config.toml
model = "sound classifier"
dataset = "acted Russian speech (Dusha)"
train_examples = 26041
gain_aug_db = 6
time_shift_ms = 50
n_mels = 40
hop_length = 160
input = "log_mel"
spec_augment = true
win_length = 512
targets = ["emotion"]
num_classes = 4
arch = "gmlp"
norm = "rmsnorm"
mlp_ratio = 2
subsampling = 4
layers = 6
width = 512
label_smoothing = 0.1
loss = "cross_entropy"
residual_init = "none"
optimizer = "adamw"
learning_rate = 0.0014
beta1 = 0.9
beta2 = 0.999
eps = 1e-06
max_grad_norm = 1.0
max_steps = 7600
batch_size = 512
epochs = 149.4
lr_schedule = "cosine"
final_lr_fraction = 0.1
warmup_steps = 220
weight_decay = 0.1
Rows from block 3 of a small sound classifier, named by matrix and row number. Rows with one number belong to one neuron. Each number is 500 + 40 x the weight over its row's rms, rounded and kept within 0 to 999. All counts start at 0. Numbers have three digits each. After the name is the row's rms in percent of the matrix's.
After each neuron's rows are labels from the 100 clips, of 14848, where the neuron reaches its largest size: "loudest band" is the band of the loudest frequency at the time of the peak. Only what is clearly more common there than usual is listed. The data: acted Russian speech (Dusha).
# u: gMLP up (value half) (model.blocks.3.mixer.u.weight, 512x512), inputs 456-511
# v: gMLP up (gate half) (model.blocks.3.mixer.v.weight, 512x512), inputs 456-511
# out: gMLP down (model.blocks.3.mixer.out.weight, 512x512, transposed), outputs 456-511

u.217 111:501500499416482499431488464507491437515502520483496505512505495441496502537491585567520485498435518500537450509568549519551550546437467493516414494518429491473462533519
v.217 105:531515471533530568508530560548503442516530575471463452463440439505547491541505615509471466484521473450463407572532490416463589411552495456514554496436505487471498476479
out.217 120:443490505487537425483483478474471473490574449508494461520513469492542513447482504511572448540452565586463514420497465564550546533513475591485593456565508523465493564517
loudest band: 2000 to 4000 Hz

u.125 108:536509478428490545491458505464508454519540510510508421518553520409556550460515523538539558541494456462542480510522439463520460414455455422545508513453455427440541514455
v.125 101:505517556482520461498520478556500493542481512488409512520485541425564526495470553458470461459547459512468518444525525469546533477536509511507483536528506497535526502536
out.125 094:494532496484564470548476524467538509453515497506549490527519495431601539509506474472515558440438532491491539513506479516470522518495469457487466571547502466536517516496
loudest band: 4000 to 8000 Hz

u.236 105:544526508550507549522546593504553516555474531429447435474404452384488540465491511502442516447548464483514478483485492487464494476522489549471505467481516501509501512470
v.236 094:509562570526516473495523497545512389526478465500395423414478376470374511479525402473430429523528418476544529451474416498521524490522471418505485574516523505518462464443
out.236 108:498490427484481488535472468530501534500494490414440507585453544548507394452477485564459446508513463487533474475425502497465553463445509488398447437488436472476510435477
loudest band: 500 to 1000 Hz

u.482 096:468497453433504472494448552485391547519472522443543487544516495439541503562470523527561493605413559531576538506452468468516461434509518504634478445501471479401548563547
v.482 091:467515514546417513565462505540553473544476487508462427443536454515519542441457538543450492536542480477559479453466433458494466497460525470536496477451490484492559445523
out.482 094:482544583496541484636526487555440453424553520546499426508541452542525532488502537475553463509547460492487446603488498402515506488493502465427490538526574534529506481426
loudest band: 4000 to 8000 Hz

u.68 109:543438508510447516539484561490463516475459516438527488470523540498487467467528461534494470531520577430526508494580548498492504490509597481521512518501442478509408490529
v.68 101:439515522502458525500560436463460485539531496510428556500495500563535474495514545561522482531542490495497515515524468481490477452463479445406440496494491503549512508493
out.68 113:526559535490596484498367506509529529489453485531507477492485457443453537502467431446477480436437533573482476482561523563483477499458535453454480508518508477563489530486
loudest band: 4000 to 8000 Hz

u.138 095:531467587535485484402536454567511474503511510549481508472536506396571542509532533523530466537560552503506512530582498558530504547501497486488493469520490471514407524514
v.138 103:528488469518566535464480448474513500530550576518468478561540465519544524535507515610518503474501467486545483489531533463566451509508537428512533499523447498471487535485
out.138 095:516469530425537461566533491584474431510476539569544429542448494499552445466462494499539511471471433554477511553418545454440482508474520513499519475479521520536496523450
loudest band: 4000 to 8000 Hz

u.77 097:548496499494406469506479520458499521571448559528487532494494551545494468455460459519468471497447499545520597440505436405503478479450553468487515416473459485518459507482
v.77 095:532439524469454554425541458513460502454508426440469469474530484524527511501504481450426519478476449478539460510546497442557586462453569461580418466491484491471466523474
out.77 105:482439495595519493554484475523519489527510534533497514466477506415417603462534442503566499574440458419511549489494449538455546536508481485484494447488483523540532498493
loudest band: 4000 to 8000 Hz

u.199 103:474470494458563484473509563510457490449496495518548495491491472504542480519542490461505469522492529481551477414485514540558570504492515464483574421457452446520490566431
v.199 099:540513526481428484468486447540522492539508499484473546500486529495549574469473469552504486519436425493493479518499545487515540461485501438469511535487503480369550467453
out.199 109:485449503494459484434549501551551453485489500473490531470460511505487524427508474551473476493513495492510507486535454579459509460493478534477577508573510470433499491506
loudest band: 2000 to 4000 Hz

u.266 100:578468467596522522528504536519480517488457531439523444490512489513542528560551451497494521410519467498511501451548466501443576456490477520516562455514561488522431502543
v.266 099:433501513471447464471476497477498486455505537485470477486464474540520492447536449510440540480485471509568522437471427525486479466451490448495501562501532480520424460495
out.266 096:468489444475488526537511458465484520551477471497490450433517515479439557462497522526561504414509522480492547497524497525514499478489525575493467502449471405494481515580
loudest band: 4000 to 8000 Hz

u.346 111:519448571451494470569459451410484490532495444439534518552454527411480436449437549507467498525501476463487531467526508460479510467484533477528455547493451485485433471550
v.346 102:467440545581514507500476509438549527560526429468565558506468437545460491483523574602522518490491481449504484461539453504470507519567536496431514520512498521596461489541
out.346 115:412451448547496403503470458475449488492534477562521548477538511534523507449524492499476549488458496462520556473483489461515499507515520586467479547442508502404427440491
loudest band: 250 to 500 Hz

u.196 100:524396529461491469458512523470522534448467486482538527546489500487546443511486534451485484486496522511488474499451519474545529475460519560461572421499471506512520493565
v.196 092:504518448477501532503542498455541599454557459458508463534517541501579557583532528584510551440459515452589465454544554529467570496494552473502521463486487487530460550526
out.196 095:529522525531553487527480448500413430536497529514509550513572487535485482500570452510538482502555500416520475463534525500467505467517533547521527618520493493540498475542
loudest band: 4000 to 8000 Hz; 2000 to 4000 Hz

u.510 095:547481484489525508456471478510562479490549531442540538538540533468473485538541486546549538511483549486493490466515563459510550565468560516484439499448520417514479499526
v.510 090:549551508504613523422494487589559495403503556464516477545471452456517524536496516531537585535577493532471521522559551494524542533583480575511589515530523490490495470608
out.510 093:495504509529430511497448480512452518434475533515520569539566531543539520501534460492561477553488535504505526473561502470497543495548480544531537483429539517539492537518
loudest band: 4000 to 8000 Hz; 2000 to 4000 Hz

u.220 096:467437513487514587477458500480446421563424517427498496482508457449556504514495503644550460501513448536449530464487444508508512485483576525530525480460516437483550529524
v.220 104:494457579471602481441481414507455529566496528497515513558479537594497516537457569468467483541514481526506489467520522509503500458495472442504456555516506476477487402513
out.220 091:513494483509455486515463558483428509453532462530562499507475499399574565523555485434527497384447539426497556510506495511467499507485483568523505490505511534503424526513
loudest band: 4000 to 8000 Hz

u.175 107:518571507407507515496500551483467493457517465519498453497495468509425443523491495456521490441463494513493476428479438553491446430564465481463464445489494500460435523467
v.175 111:547508489464475542491531478513527499547512533532524528540460555578463475514449585464537454439439591521529450562483474527515452550528517482454492437452496480507513503474
out.175 112:550562545548498477545492543497498532503467576500478578511558533516491463508476532487462512485526462537580498488493547496471506460482572437415509518510502448498510492463
loudest band: 4000 to 8000 Hz

u.327 102:499449547474443427531469517547471548474491565539470500466520493542453565523508523512406519514578472522504517425419479459576493481439458472518532476495405472454397480507
v.327 096:454463448454538542536478485442518463492474414549396543542461475483514431560573502460524474478518536493504499475539458580494514466558474470496484460521412452488471581437
out.327 094:460470483439523472490475473446532438459555452458520463495536487449499501520468489530555489473528454467535582429531471524594528518544541482517511502525534551400451509521
loudest band: 250 to 500 Hz

u.401 107:432514439509519546502497494528482536479511484493413512458484549515564430530458573503503540493472512492508505534533460466414542509503484471451559467451455484497542482475
v.401 095:523481476499484521493502552444484530540464457471440561512513516504469517465489616583488461511508451444469465479473539560439552420515557505477556539465528536530484525446
out.401 115:519522520601511467508488447536542508471543517460541479494475493584468477500521529504479482460546521522525465561553553480505479532529555459513506458552513483491422438531
loudest band: 500 to 1000 Hz

u.376 110:516479447464492555516489555557499433464477547489538486457502453529493449556525515489454463468432498490471381530515494531427501506496501469519537451469431471539514546508
v.376 100:551487545456516553447442428525409458487506485513518541507479534569564528492439427523464460463424456528503451489479503541495430493494518516459457518477466483484561479484
out.376 119:514514457591452555520433495538466536503465475549492538489532489541430510467484481491482496466413489543549407472469508496531531428506433518520490433446411480499511462476
loudest band: 2000 to 4000 Hz; 4000 to 8000 Hz

u.317 100:523543521512492531507518471495448476445498500492375463495499398529477492515491459454474501539462501561493493540517573492516529479430423577431478481514524486485433530465
v.317 105:534432477431465516463474495482497466403531435587499531463540430473446505551569399569544519469480463516466479531506485503509532427616501505406495475485461379557568572502
out.317 088:580467535464515503509552501550513441559505433516463551499472460411509460495486476526504492529583488449640536490478507488528462513512537447527524482500426490501502502446
loudest band: 250 to 500 Hz

u.499 101:497477527512493507460563524550487458464572451474567467540502494560558491526516487529522530486414546477465500518501459513472509475576524541569487454475496447545568526482
v.499 092:568556451470496459493542486536468417505497474464409439445551466511572490500495541459449459454544546445444558537510483487488453475543522445546555484561492457456512453537
out.499 100:603568496513546506417468515518439552501527486461539521519528445469507511525478522522476476473488536514511557501464552437499443502499505437527441498457532516587525390466
loudest band: 1000 to 2000 Hz

u.248 106:472522549509509496538506561571446600478464463503500506492511551517491534445497543424516447531493542524504459457508494497449476462438498469486514447475426486522558527450
v.248 100:508454472512494521551510505487516564556561554521496497536461550552547536507468483512447400448421481547534547482551613481432531464460466503389493484547496434466519452561
out.248 095:533483524508427473508400486489521543498497492484563519512502541470633546482493475487530478556503524492520571456522569535460515456509489491529520567458520505498551514532
loudest band: 4000 to 8000 Hz; 500 to 1000 Hz

u.8 103:564498539496457495490489471432451463446465518467542484498467513455447438571477421481536464572428581588481498455501532437498480489519504483501487473475411445493486429457
v.8 100:448487528510553479533546565492464529506526507498424481477472444510534398501524532492441470559451469505503463524572498517469456554555492512533512483535516493472558546514
out.8 109:502524526516545611480556470465452464481499449500461471486512527527521505537498503558465469493514498484483462498454514468471441555448476487516557490447523434487443474471
loudest band: 4000 to 8000 Hz

u.164 096:519480500482535498450531499556497538517472490536572477500518510494543497522484558514476440520450491521559475510565524478520521543552498521531501451490520475470476461521
v.164 100:529497568507531490469515537496502605538518525435481528470530528493523516502485484473460426427477521556464461507528517537396504514552584553420447521464505492485528486525
out.164 090:513507459460496477463440489438488542536564497493538464473532541392473486473512547429484433482442523506432562560535507491555440444495511526561565553534479519489496540532
loudest band: 500 to 1000 Hz

u.425 106:433503500467426514414475460560542491464451500523519509512508557479494496521492554528489480468479494440508493537492484490551474509484483475464521452520446474577464474573
v.425 096:438469503504465520528507421500485545518569424487482576451552566513491501434423506474482476440498534564508511549488521496477474445476505552492482528499502501484542464543
out.425 111:444427487488458483499501504498482505512467493498475554511476547580516536467452515486509510488500501452458525483493423466530537436460537557532468592471471525460510496433
loudest band: 2000 to 4000 Hz; 4000 to 8000 Hz

u.45 104:489481473462531540490505523513513475528464543528555488519474520523487443549502552487468467431467513450442506439504439487495514450472511416531472478463463493570419560499
v.45 096:468437492505525507463514556485485411522473550509468436387535453497511492496483568528475513539512481501412471499489481464416473462498550488529543441564505490482502557544
out.45 113:523499544463427508505524468514549475477526506462463525466484490476486475524559440503533454481547498438462510432488508461449518562535507545541540569531478547489482508578
loudest band: 500 to 1000 Hz

u.113 106:468429490491442464474503497544483543424493498487474551453497472462509468525501584462479422445491481451528544507494432537514497483517493456460527467497505494502358459554
v.113 097:594514533574501536488472478563454473513503528488484578454476507487537449523493472462509524476474489544445426565551575438453539509536478525420523390508478554489497497511
out.113 104:420523548455525494452491486560523519478473533519421524538413490538511422558553423553568563539520503512503435494539507555514504561497548510542492537497552534503505581518
loudest band: 4000 to 8000 Hz

u.355 096:443517472458460502535433519388528518491505469476537480505470456530544526498522511515479526461517499504504525450482522497454511435492480478557505510558526423490518501506
v.355 100:520503502433507461475502493563485512527539485503473536534473548505499444505478642421516476474487462448526477512475526531497479531507508491484540538509514495443520450497
out.355 080:510453539514502480505521534536551492486508416472498480475534528494530431527505453480499494498584561509493543577471460551504479481522535487484568444556519515501544580547
loudest band: 500 to 1000 Hz

u.452 094:502509452498475477448468540460510440526473485464602513478422509458547470561543509518500513474475520540514455449534429493546536446471521505534508455479443489488488511492
v.452 095:515431521456573528475539531471528427525478458502499503519454483479524496518496478509444529449550417521423422476504526430526530481586525504540486467511503418507486480512
out.452 089:497468546513469460493465503531454497539560530565426584498493541478512501512555402468497494546529425525545501466528511542481485496539526518550492569520532540533529470441
loudest band: 2000 to 4000 Hz

u.351 107:527459495501532576473479497570456534551478541521536453485505478483576521504487489529487449503470531456484518444548554468473544455493527471520500436457446536559516478478
v.351 100:436508556475556497484473574487483557507515590475563523488417506534554493488476472493487478470428503537430507476460519478417515489575453521498465558534513547497556495551
out.351 105:545469460508443498496456458490506514468484517469576493453526526474459463506416508471441442444492471447475450472452513495477500516434473487547474483430493466488472472517
loudest band: 4000 to 8000 Hz; 500 to 1000 Hz

u.33 098:430496567488457509481510451519485515552508457527528460510489522546454533498484538501481437524479550507503546554443497489590496543474501407546527505503520477499459480584
v.33 098:490489552510436506485531500518533520458482436436440537525469547506536512480487477550451442536501502430475561515434590419443546526474539473472568543526531506467478542509
out.33 100:501544433448481516487492546530502492513543521520557459503465463455537510503501521493529523469438557494456434517504528553529492493461455546505513488482505498525454449509
loudest band: 500 to 1000 Hz

u.332 103:470567467427407496436482444544520506500457482557513419477531515516430495577499594539573532442468502527516486547502490550520524500521453438470446447475397500502517478488
v.332 095:530430413483473534530469516563530520502453475495493517524503512439453451549527494523610472480454579499456521547513619487480519450497526582500490490575478462572505474523
out.332 109:433498517537457569509499470463441473529503519539491512501485527540485475498505463475524485471499512503542531537459525450414506441440444526455458486446551453520538511449
loudest band: 4000 to 8000 Hz

u.443 103:519474436451502504440510552522490493418452540465552515573530462429458455536463490493469494458445567457521540484537492506516514547512456480550453462453491496482491449572
v.443 089:465486542529510457491579462504490556492529462437501496522492471454490512490473508475445550559454412507510519562529502480541534482426566485469420497519490524528479539479
out.443 109:469447447515488460475528524518507548512520482491455472552452398499462450442469472535421477453519481531490485510456448465560528524524573544460592447517479488493524491516
loudest band: 500 to 1000 Hz

u.270 090:515479528531498516509456482531460446484490529502478450452508432544525455507472498499487506557498570542540452508462473489491510414435523465542484442499438479558481478474
v.270 096:485495506497545450493563460504523537562455491503573446499499464551497547484459484524534529426507482512595477483522557528533495491510517459492447513483388418532504524566
out.270 092:495446453448568549495537495486527569469477476499483467480466452494503551532580538468497460539476482409464556458566513489485569510525478479535562505550512478575503525510
loudest band: 4000 to 8000 Hz

u.454 101:502465485436514530485476515424521418497521492533557482578521515490510501502480495568506510412524549459540512500500486534564524499513522486531508502543468461528459535535
v.454 096:534468498477483486469469507574395487425501501467478524564541434516474414503524392528532523472429518488561473520476553513481539447544495412517456431488511522452444520479
out.454 096:468517534524536533499492454532466465501521468504484508514569520499547564526500451531556537439538434433497547454525466526453471547452526465394455470470508541449542574473
loudest band: 4000 to 8000 Hz

u.303 080:590497551563536525492487508401573480431493483437544527466475482479561452508522504535522525448506544471520581496509530472458545468527523507484521488534496550447453469482
v.303 085:496469558392520432549486493489504530535491596476477501513491550458507505527467535422449515505584430506434503491501463541474452472492429485515422503550440501578458490532
out.303 082:485490533526508567537478508510466512508452500537508455481538510508637468502457447475533517379476576469549558431585493512538478460464491490520483504434463514442534497531
loudest band: 500 to 1000 Hz

u.496 103:490497485436518464457519538519468474501546466461560527491475514574456483517501522462521465484448459429538514422535553546473468471499501503496554481475434525531469492538
v.496 101:528525449431441473520444488500493522479526552488467499497491520437432547527518467448521499466448478489364478469517512439533386522527457523443481477461473522537461521532
out.496 106:527522512524458476534477473518502468520503503482554498435521542520507491503459410541533446485536462506480495528491516452523517467499396497493459493443509448468524515454
loudest band: 4000 to 8000 Hz

u.222 104:434449371473488480496493470460525415535408443464564450511436473457572464486469569494500420457438482477466461366518499540504495515556495514492602495506493516454501491573
v.222 100:509556494511540497509476546461476489432541474499530542533430547503559464497546506463416514533434445517529435483568475481482561496508493492456477478531471505472523487488
out.222 099:478467569483545478503450515475526461503443522541494497483407564485489513524507471448541531478525536516446462482538466566524550458530508502494486550534493546555557525478
loudest band: 4000 to 8000 Hz

u.243 099:508447514433481570451480480464470507530464463526461482493495485431445508520505550486565452438480451491485508548471512417540447500464516459493446411519521493514565550507
v.243 093:583526511485473563435474426503597449461532604541533523497414530440487521585519480544527530442522492477507487485489562448533559542471508521491531542518453476558477437552
out.243 104:458469466502491404515431484444503554501540459450593531478482533431539501486509442433455418457512535495493536455449572518479472489530491509459517515542499485499471473526
loudest band: 4000 to 8000 Hz