config = dict(
    dataset='acted Russian speech (Dusha)',
    gain_aug_db=6,
    hop_length=160,
    spec_augment=True,
    targets=['emotion'],
    subsampling=4,
    width=512,
    residual_init='none',
    optimizer='adamw',
    beta1=0.9,
    eps=1e-06,
    batch_size=512,
    epochs=149.4,
    weight_decay=0.1,
)
Rows from block 2, named by matrix and row number. Rows with one number belong to one neuron. Each number is 500 + 25 x the weight over its row's rms, rounded and kept within 0 to 999. All counts start at 0. Numbers have three digits each. After the name is the row's rms in percent of the matrix's.
# u: gMLP up (value half) (model.blocks.2.mixer.u.weight, 512x512), inputs 320-383
# v: gMLP up (gate half) (model.blocks.2.mixer.v.weight, 512x512), inputs 320-383
# out: gMLP down (model.blocks.2.mixer.out.weight, 512x512, transposed), outputs 320-383
u.133 101:455471492481453464493517489501496516495515543533525508549476512518516464540522477497499457469484532492508529531479473460459506474453524515512521538499474507475493487541526516516547461512513493
v.133 115:500510500535557492515508508520512446495452513457477500517495493475497488503500495518515529476447505461471507450506503511549514468539516497471514523488506542513493525441509506494497502494511496
out.133 100:472529504517526521517529520490452490492511477526503518508500460488474513498555476507494500506494474517503445501493467493502484506542510527508511501489464494544503453455528485589526479492492455
u.134 099:469525520499518476491511506506486520493519483480453529489491492508506517513489514536471511507537490454543451481482509542494495493509494440505502472493479561511476477522479500556525488432495529
v.134 101:506532498491511556566465494506522513539488485508486498506494497498496501520456527497500484489504450488491529509484498490467481524482502482506509449524487515471480498457503515493470486526491519
out.134 096:473513499490480481523564518545500491494480519492498465506533499463458511492469481486504450530524486504469490502465491487529508489514449507536502509476539501531436503490527505495503484502520546
u.135 099:482479478469528513502493518516490482481511493507469479493521504500506509460487515461469482465510444501463529501485534509514496517466526464458451448493528500546483491480507510528502496504496469
v.135 106:482495494493517499472492476486494456473515528466495490482497454471519490514427485441494502497513416508465518477520525457485531487489516462497471449517512478468485476500444541519510508467525536
out.135 106:460501457476501529504506531502536473458523499459497497516510518524506490460514515508516529446486527478494488462481481478454506480489510504478535477486510518493498511488545475484538490507542548
u.136 099:487502469517498485498463475510465492507486495482499493500483530460476467513466500550446432522501483528511514485482509453484478473514480530471476518491495486516536517513494511478473543490488508
v.136 117:498495516474458495536532523501495447495459483469490461550504456501485469490478494502494502536528502450484472465479484493501520482491467471489516455484483470485502499494480492516499487482467523
out.136 106:521507514491488495489521502492468522478509450508530459448481495549471478488487512499526474496520511515468495489487507513502465499468498480480497563483554547516470513452453444495500509483497481
u.137 097:497474530500519467479473523516533512482498472563510532466440482518476527545519520499477499512486507486461483481466548492492484506471493499520489528572461508527532524502521499523531524490541478
v.137 088:485489501526545506511518511515482489503481510503508510492500527523484530499519525507499475503519533485520441488505491506501509531471470535513468478522524464491518474520456500486491536526508475
out.137 097:508505478500492549507482505500465562487524471488510493502512540516540578475492540507515454542518515471521478501536531546502509550504476486454516492503497488507523475498475511520513492466489494
u.138 101:514488459490477511532490504513477488498454511496494460511498466510465493500503525488489487511521502511481480476500478534466493488485459498451482532533497519468512489535476495507498508489450456
v.138 106:490524514501478479514530468469477490504490480503510495525512512508507498474501478453483478476531485510499522511496537488484496519502546503504525496491506518490507504487476456511499498548527484
out.138 099:494442520514474463499501456533505472458510472532511508488511488488492514519525471471506466471455488496523518488495494462516493465482507505472474511461542511527481529540473527499500504490515487
u.139 099:535501500497522516500511477498486496451484505442531486472496526473494530545471521550517508500506472456510504471502495486483533509505518461476524507517526542529491512471481473519472507523478439
v.139 097:518460476497514486500515474473509475445527506482506505528528479489521434472467455481545504519530484462447496524503537500538512473544475515498503487487497490511507511479504496486549531498488564
out.139 101:492495454539480475486495535489524465510505510527467510450493528496533524485489503504512528490498451554533497521471497485510533542554488487482489528501495482507443491463530498501511494469520471
u.140 107:544520461496520478487540484520470490480491512528458496489499475488450528476479506459490503516474474504512551517478499487536508451475508480498479428507480489508549522469471446459503500498461523
v.140 102:509519441480517492500469466491528486447524494520525482484494529486478526504487496495507463517540522481483466512537482464492473466521501507497498509472483527526497480497527475509484514507490497
out.140 101:494513500475519502501474515478491492466504499531521440504500500504521545510502520537552542491471537462480522481461479506490473477467480514494530521528483487501491527480482488527486490509520519
u.141 098:465484481540475458497523540520488481493450500506487515565528466509487472517484480555434472495499516480523471481493550472510489491477446476491490525523520494499498519509466480533459483489486510
v.141 088:488509534515575486480492495494505501480511497535468553499524521523467525472500463456504485479527489499475473540518531491510521539489498516505461491516476481516488467528505531498482532517489521
out.141 102:467537496478509520525512510490526503468551499474543502484534504537505504480510540510508500460486492482533496485517504524496491496503518530516504486478535462535499484473498497497513516471503471
u.142 087:490481463520542481497496545478471515464512472527483546508527509505465424498505568490482493522513519476481465494492538497526519496476472523513517516520498554506482485506482496508489491498454438
v.142 098:537493482508477522508527484491479472501467485467519447535514471488517481461507476476499547525522505482504478484522494521478527516529504439490504434506507490440441516463496492512532504477487455
out.142 097:489492520490509492463525534501520476481499477464485499498479525501517565517474498480478505483507517495430501474484495514492541487481501513522454585501492518489497470505507564476507507526555490
u.143 102:512491496522504508517486499469519442510562491503500461466494511486450474483512555544521501496492486492505514514467488486488500511523467544526513508472499482482522467492532498485465526541507491
v.143 093:509513521487530509491512502477531526452492515489518501509458468503495465524530522444531566488472443490513504487529496498484508503484507534467528517522484490491518521473482511485476506478489491
out.143 104:522499541449522495495489407498539482484500490500541487470478521473527520445483443489529546481472484515484496496550474498486490478510517472549509527515472513522522508471499478521490508482528492
u.144 099:527512516545536515510513504446470502520447523494550570544514537475483483482511555489512504460515502471491486453503525518536537526490539499516473503499507534506496494493516485505519537491479461
v.144 089:471461497470490483513526497566498520462512500527468540511507503536500465517508509466538479542520455504523529541528587517495454503473546488512503505435485498489494489502536474485501521512514497
out.144 100:480485497497485503473493532455508525524515469485479466543513529543533482557553529475517501557478508499505501507518501493492506494442499524555512527457553505504488533500512504487528513524515519
u.145 103:528507453496535490476500495466449502478488514467523494470481508534488509487493456440484503526504483502470460534531530486501477542504505489501496517511544518549557506461478495489553494491442490
v.145 107:467500508472474510518534476506510472494466472466483450530506476501535486442483510510488481508523455477537505499480480537499513487475466435481476451482486478459515477467517456505493471490511491
out.145 104:540509519503509463514448522489497498484493482513499535481467540488473470509502488504490530484484480544517476511469453445478490460492506526460509519467518472513500533479516448490489502480459523
u.146 099:476490521468485442529488493489502460483492502467464449518465465505500463468494494507512442481512519508490498491450530474484535466509469503482540519510486480526474491510494489519485489485482501
v.146 088:503476473492538434491483513503495529515539531505519533460483499485442531455459488535509476483531473538437513536472466515502526530501523522500538499492546506522483495532530529503520551514518528
out.146 100:498501501469495519475441492513530490505547499499490465505484484481513507495436516489535509469505479525537533526473485513501523525528494562480487509435515488514451472481508504501485488513490481
u.147 100:503502491491460505517489472539512533470468528499527490490453451516479543504497510469524527482503489519482478486484471499503471497463477501488492531508515581504533524510481491467496508478494507
v.147 097:466523455528512522464519513511482510502477476511479487450508520509503527501520560477536458500526474461508472513526546518495498539523554528514473512531509509540493463454535477438473519476487440
out.147 097:488493457529540523489450491545484529462494500563492507518519493508512543444513483549532526544487510443460474481449501527512556508525470496502487521541534521515467502505525484484492525520482510
u.148 102:506544512503517499483512537542498506527478476530503538501509510469477495558475512520478511509533508443502450499543491477461512506479457487525482459546500509480496461533512521535493477514521490
v.148 100:496516538500482512459514515543501486516482510534484518503513493493515487532520517503477492519508520463471465480471439489484476495492487483536475461527493489464506481555520484487542477531486497
out.148 107:531509555517492467500491500490474522461493491514493527465515475494545465504495472458520537473487509509486504529459496519555478504455528509465508524468527529454545529493478554514516470490544542
u.149 088:466482500487458489466517515500470487516516477534471478490526481504430492510500500526473488506531482482480485461495505518505494489530486481515457443471499517477521501507525536507519470516463510
v.149 092:495519485494535450503448506517520539543529514510513505462511535494549492463499505491540483522512534541497491511542523500481475523585509475518514484476498530496471512489497518522510493534467516
out.149 086:473518507499467462477512538517498491531508512529467482492486505511504513507519560476522509524521505499564481489486483499477464479541512511480492513564518505519467498504503526511488529531496446
u.150 098:490500458486509507541498475528488495487515485508472460551489476506518457535521498457488502484476490465515504517446476498511457550503497534477512490488479496487490504452473480485497509536498512
v.150 099:498533518477518518499456485485511528510520473515518520488474494503476451462516497443502528527527522528468497496490532502482495555539452498481473498514455499531548542493514500485548492469496544
out.150 093:525543541535479500479506505449537471455503498524518548468487473433437498462517501531501514543473524508539508510507497486479530508455482506515514456476539488497521486481478502495550515468510494
u.151 094:510480491518519501499502482496494480498508494479490518434469508496486476524533524515473471492476541493478497495491533543537498517472474471484550462514497498486532487480525509504510513523492536
v.151 105:554474465464471506511507487512455458486514501502518511512508455483465464508490418498526521517495482474465518532522493507522556518510481484495511462508512482493482512530494501479539505452482494
out.151 097:462482522543502446497501531501477502503501465468477504517486467547547500533453530475510517533519512483501461489500489522512480538508442541511439464491472486504503468491494509501486473474484514
u.152 103:457552489504498484526513503468527509500479475477501486468504501500496497510479507481467503548471501488503520518550491484508487513494494507482535501493572489559540525468490493485470497498533495
v.152 101:479498513526513507529503488501517535498492485492484500466500529505501477477518531541508518510532538489517494496531509512526484513471524496502524422568503561528512506534497499510527493506466501
out.152 113:499529475489506511500524521465517492463473527518535548479505523485470551528516473477505522466500482516579499509486470511511495494490518477512529460464471477501505503504451509506520483496495513
u.153 099:516517468518510524463490500471507527533513470506461542489484460523492473452490477517440494554507499504491502515493526503483473541490493470527494486456519555533489504475504535520539494485503504
v.153 096:492472534500507486508492505469465453483511519483489526549440493489456483517508527510497554512475485531511515487522497481463488481501507551465543465483490505490526501499506481508492499480478488
out.153 105:473488569491526509485490531494506521514457488544487558520517483512472544494513516494492490487482534491462512492488487474447491480458465472488479501502455498467496496485481473516474501517481494
u.154 103:486488487545495551509506517492504503501481475495458485519512490512550504467493464492518464485524501502450489530493530514454542526521451468462506506514522494502516463485482490521486566521491443
v.154 095:519518535517519491511505495471482470473507508518536521491490493466500535481498537526472533485537519515520513460522515498518517489509500525513456521507478550476525521530521520533487535508480512
out.154 102:510477502530476504547486485463524495494512497504536482491492498467478473524461522455513526513496487495521521514505466520513495543519512538481507532530489468500523503512477523489493511507515518
u.155 103:469496481509495488493488507514487467506530497489525537470544453499512530512456498514492467497516510481479467508481472471482516503496527475493500490531498501502499505535447468423489475491524478
v.155 104:487525454516452532477501510475478493511479524501509482490500546512465496458511483477504460501521478517480443544523521518512503486486484505527456532499488521517482511540473467431509449485523490
out.155 087:511533475538499484509503492529504476530554494483521508433502519473499503524536505499493503447463540530551525497491475503477509508525534497462523552531447499526507479504487467470485517481493489
u.156 098:496514509506510478493468485512498498497476452541536494494513513497487486490493492500534552481471480497482508476483521528462503471470516537466501500498547504514479498455478505523558457478545455
v.156 093:481524489473496501541522488499488487489471465522517467537521497501503447468521510482482500503529462471462491526531524480522453483524485491500438511512456470483512529469505454505558487475467452
out.156 100:538507484496536521477506500476477456544515524544497510530531500540516518529541496466497504519541543494539538496508437527513432496495517483476484469519477513496525506515507539513482518526474474
u.157 089:514504505529495496521498468506505470480544506498489490494466487471509453491484512492485503484508525539476527526490441472526487469500491508503542520466540511498534504503512468473528457503432491
v.157 101:493499468490509495502508513503514501467490488494471500475495532518541447520523528485532474522496494495475490528495554519481484479529494495521500477522475449508530491460518480476491473517486453
out.157 090:502493492558505513454469480502473507529469502536495488516509490484470511532537498519538523463486511488527538513502475479511488562513528449523451499483508507515501504490488501483523474432491507
u.158 102:473503485553478508499484472443469526467533499477448506465453526557517515479496516446481475519522500486471485492441530491472531490520503438500528462508527492520508485481528499515530531492555494
v.158 101:486517487510507503499531509472460454490457494443478483514539456518501492475529435466495472521526513442468476520528533499527473509513481477532502484485490491494528546487488501481529482486460513
out.158 103:471488505490486449515476490473465465548477518508476463560493535485488504498513522502506489467498497519533505512467475491503463506516480537419524486480478483503507430495510499495453497505519475
u.159 099:479501465513535527494473488472496490489492467506491463499514512486515457492535499436502474472503463514480490501481492473543517506499481526500504464528498494493462472444484502517455500468502510
v.159 099:469463524534491518494493467481509542496468507506481509471483552490485506477472474464517470444521510484485512472513472482529545522511501508478483501498509541525492500499462494528473504495486533
out.159 094:474459467524527551524492498514530496512496490516491552484521500547502523441488518489471521473469514475470505475515478515505465510463504501573499471504542504484512510562511493521479501508524548
u.160 088:512505501496542483538472512500509491482514517514504500481445507498537458475460478463552489496492541504455516557470484562479485502524576474499549490484490497561492522527484463500481521513465514
v.160 099:505498456483528484496485463485491484503501477486510505481489504531524527477512505460460484521479540489540490503536493479481470524499503489500487541449544546513454487483499512485502519514514461
out.160 093:477490462512466477501505486533468512516502512502506509530513494548534525549507494499518460518485539477456533504499497466505535529506489502530478543512518522519476461484491538484457464520522504
u.161 099:518481534514523472478483510480527502520490461495494533502493454549487449524492486536531504525483527455454469515475490476513527516494514509489509511452539455512453521503519494486502447494504484
v.161 110:522467481453491519484497485499497520462465452474515485453531486517492520497536498447485487544533494426539456494484536530484476493505434498521507499526489490524538534480518507519516473479485504
out.161 092:490478496503537478505516511480521494502469503454474464526540491514503516494492494513469494500495506527543516531502460496509550588504462495524488439476461507501477473484535513548497465529466533
u.162 094:544540520538489479486477509491486485470537494515499520444485535467496492469459482513536495490523462477505491529509548513533495527519484504490490506536512494544447498521469506526519523489535521
v.162 085:537489470475485454509500500487502512537509484522507499479502483482487500501541484558469463521503502472491508501550492488491525500471499542494492527508495489492545593479558480507473575546544532
out.162 096:453503487490511531484523511499505550505494541515504513556491483497497511459483505531524520526525536530532526518511531510493521445460478498499477493500493515484554512485547495475499504505514579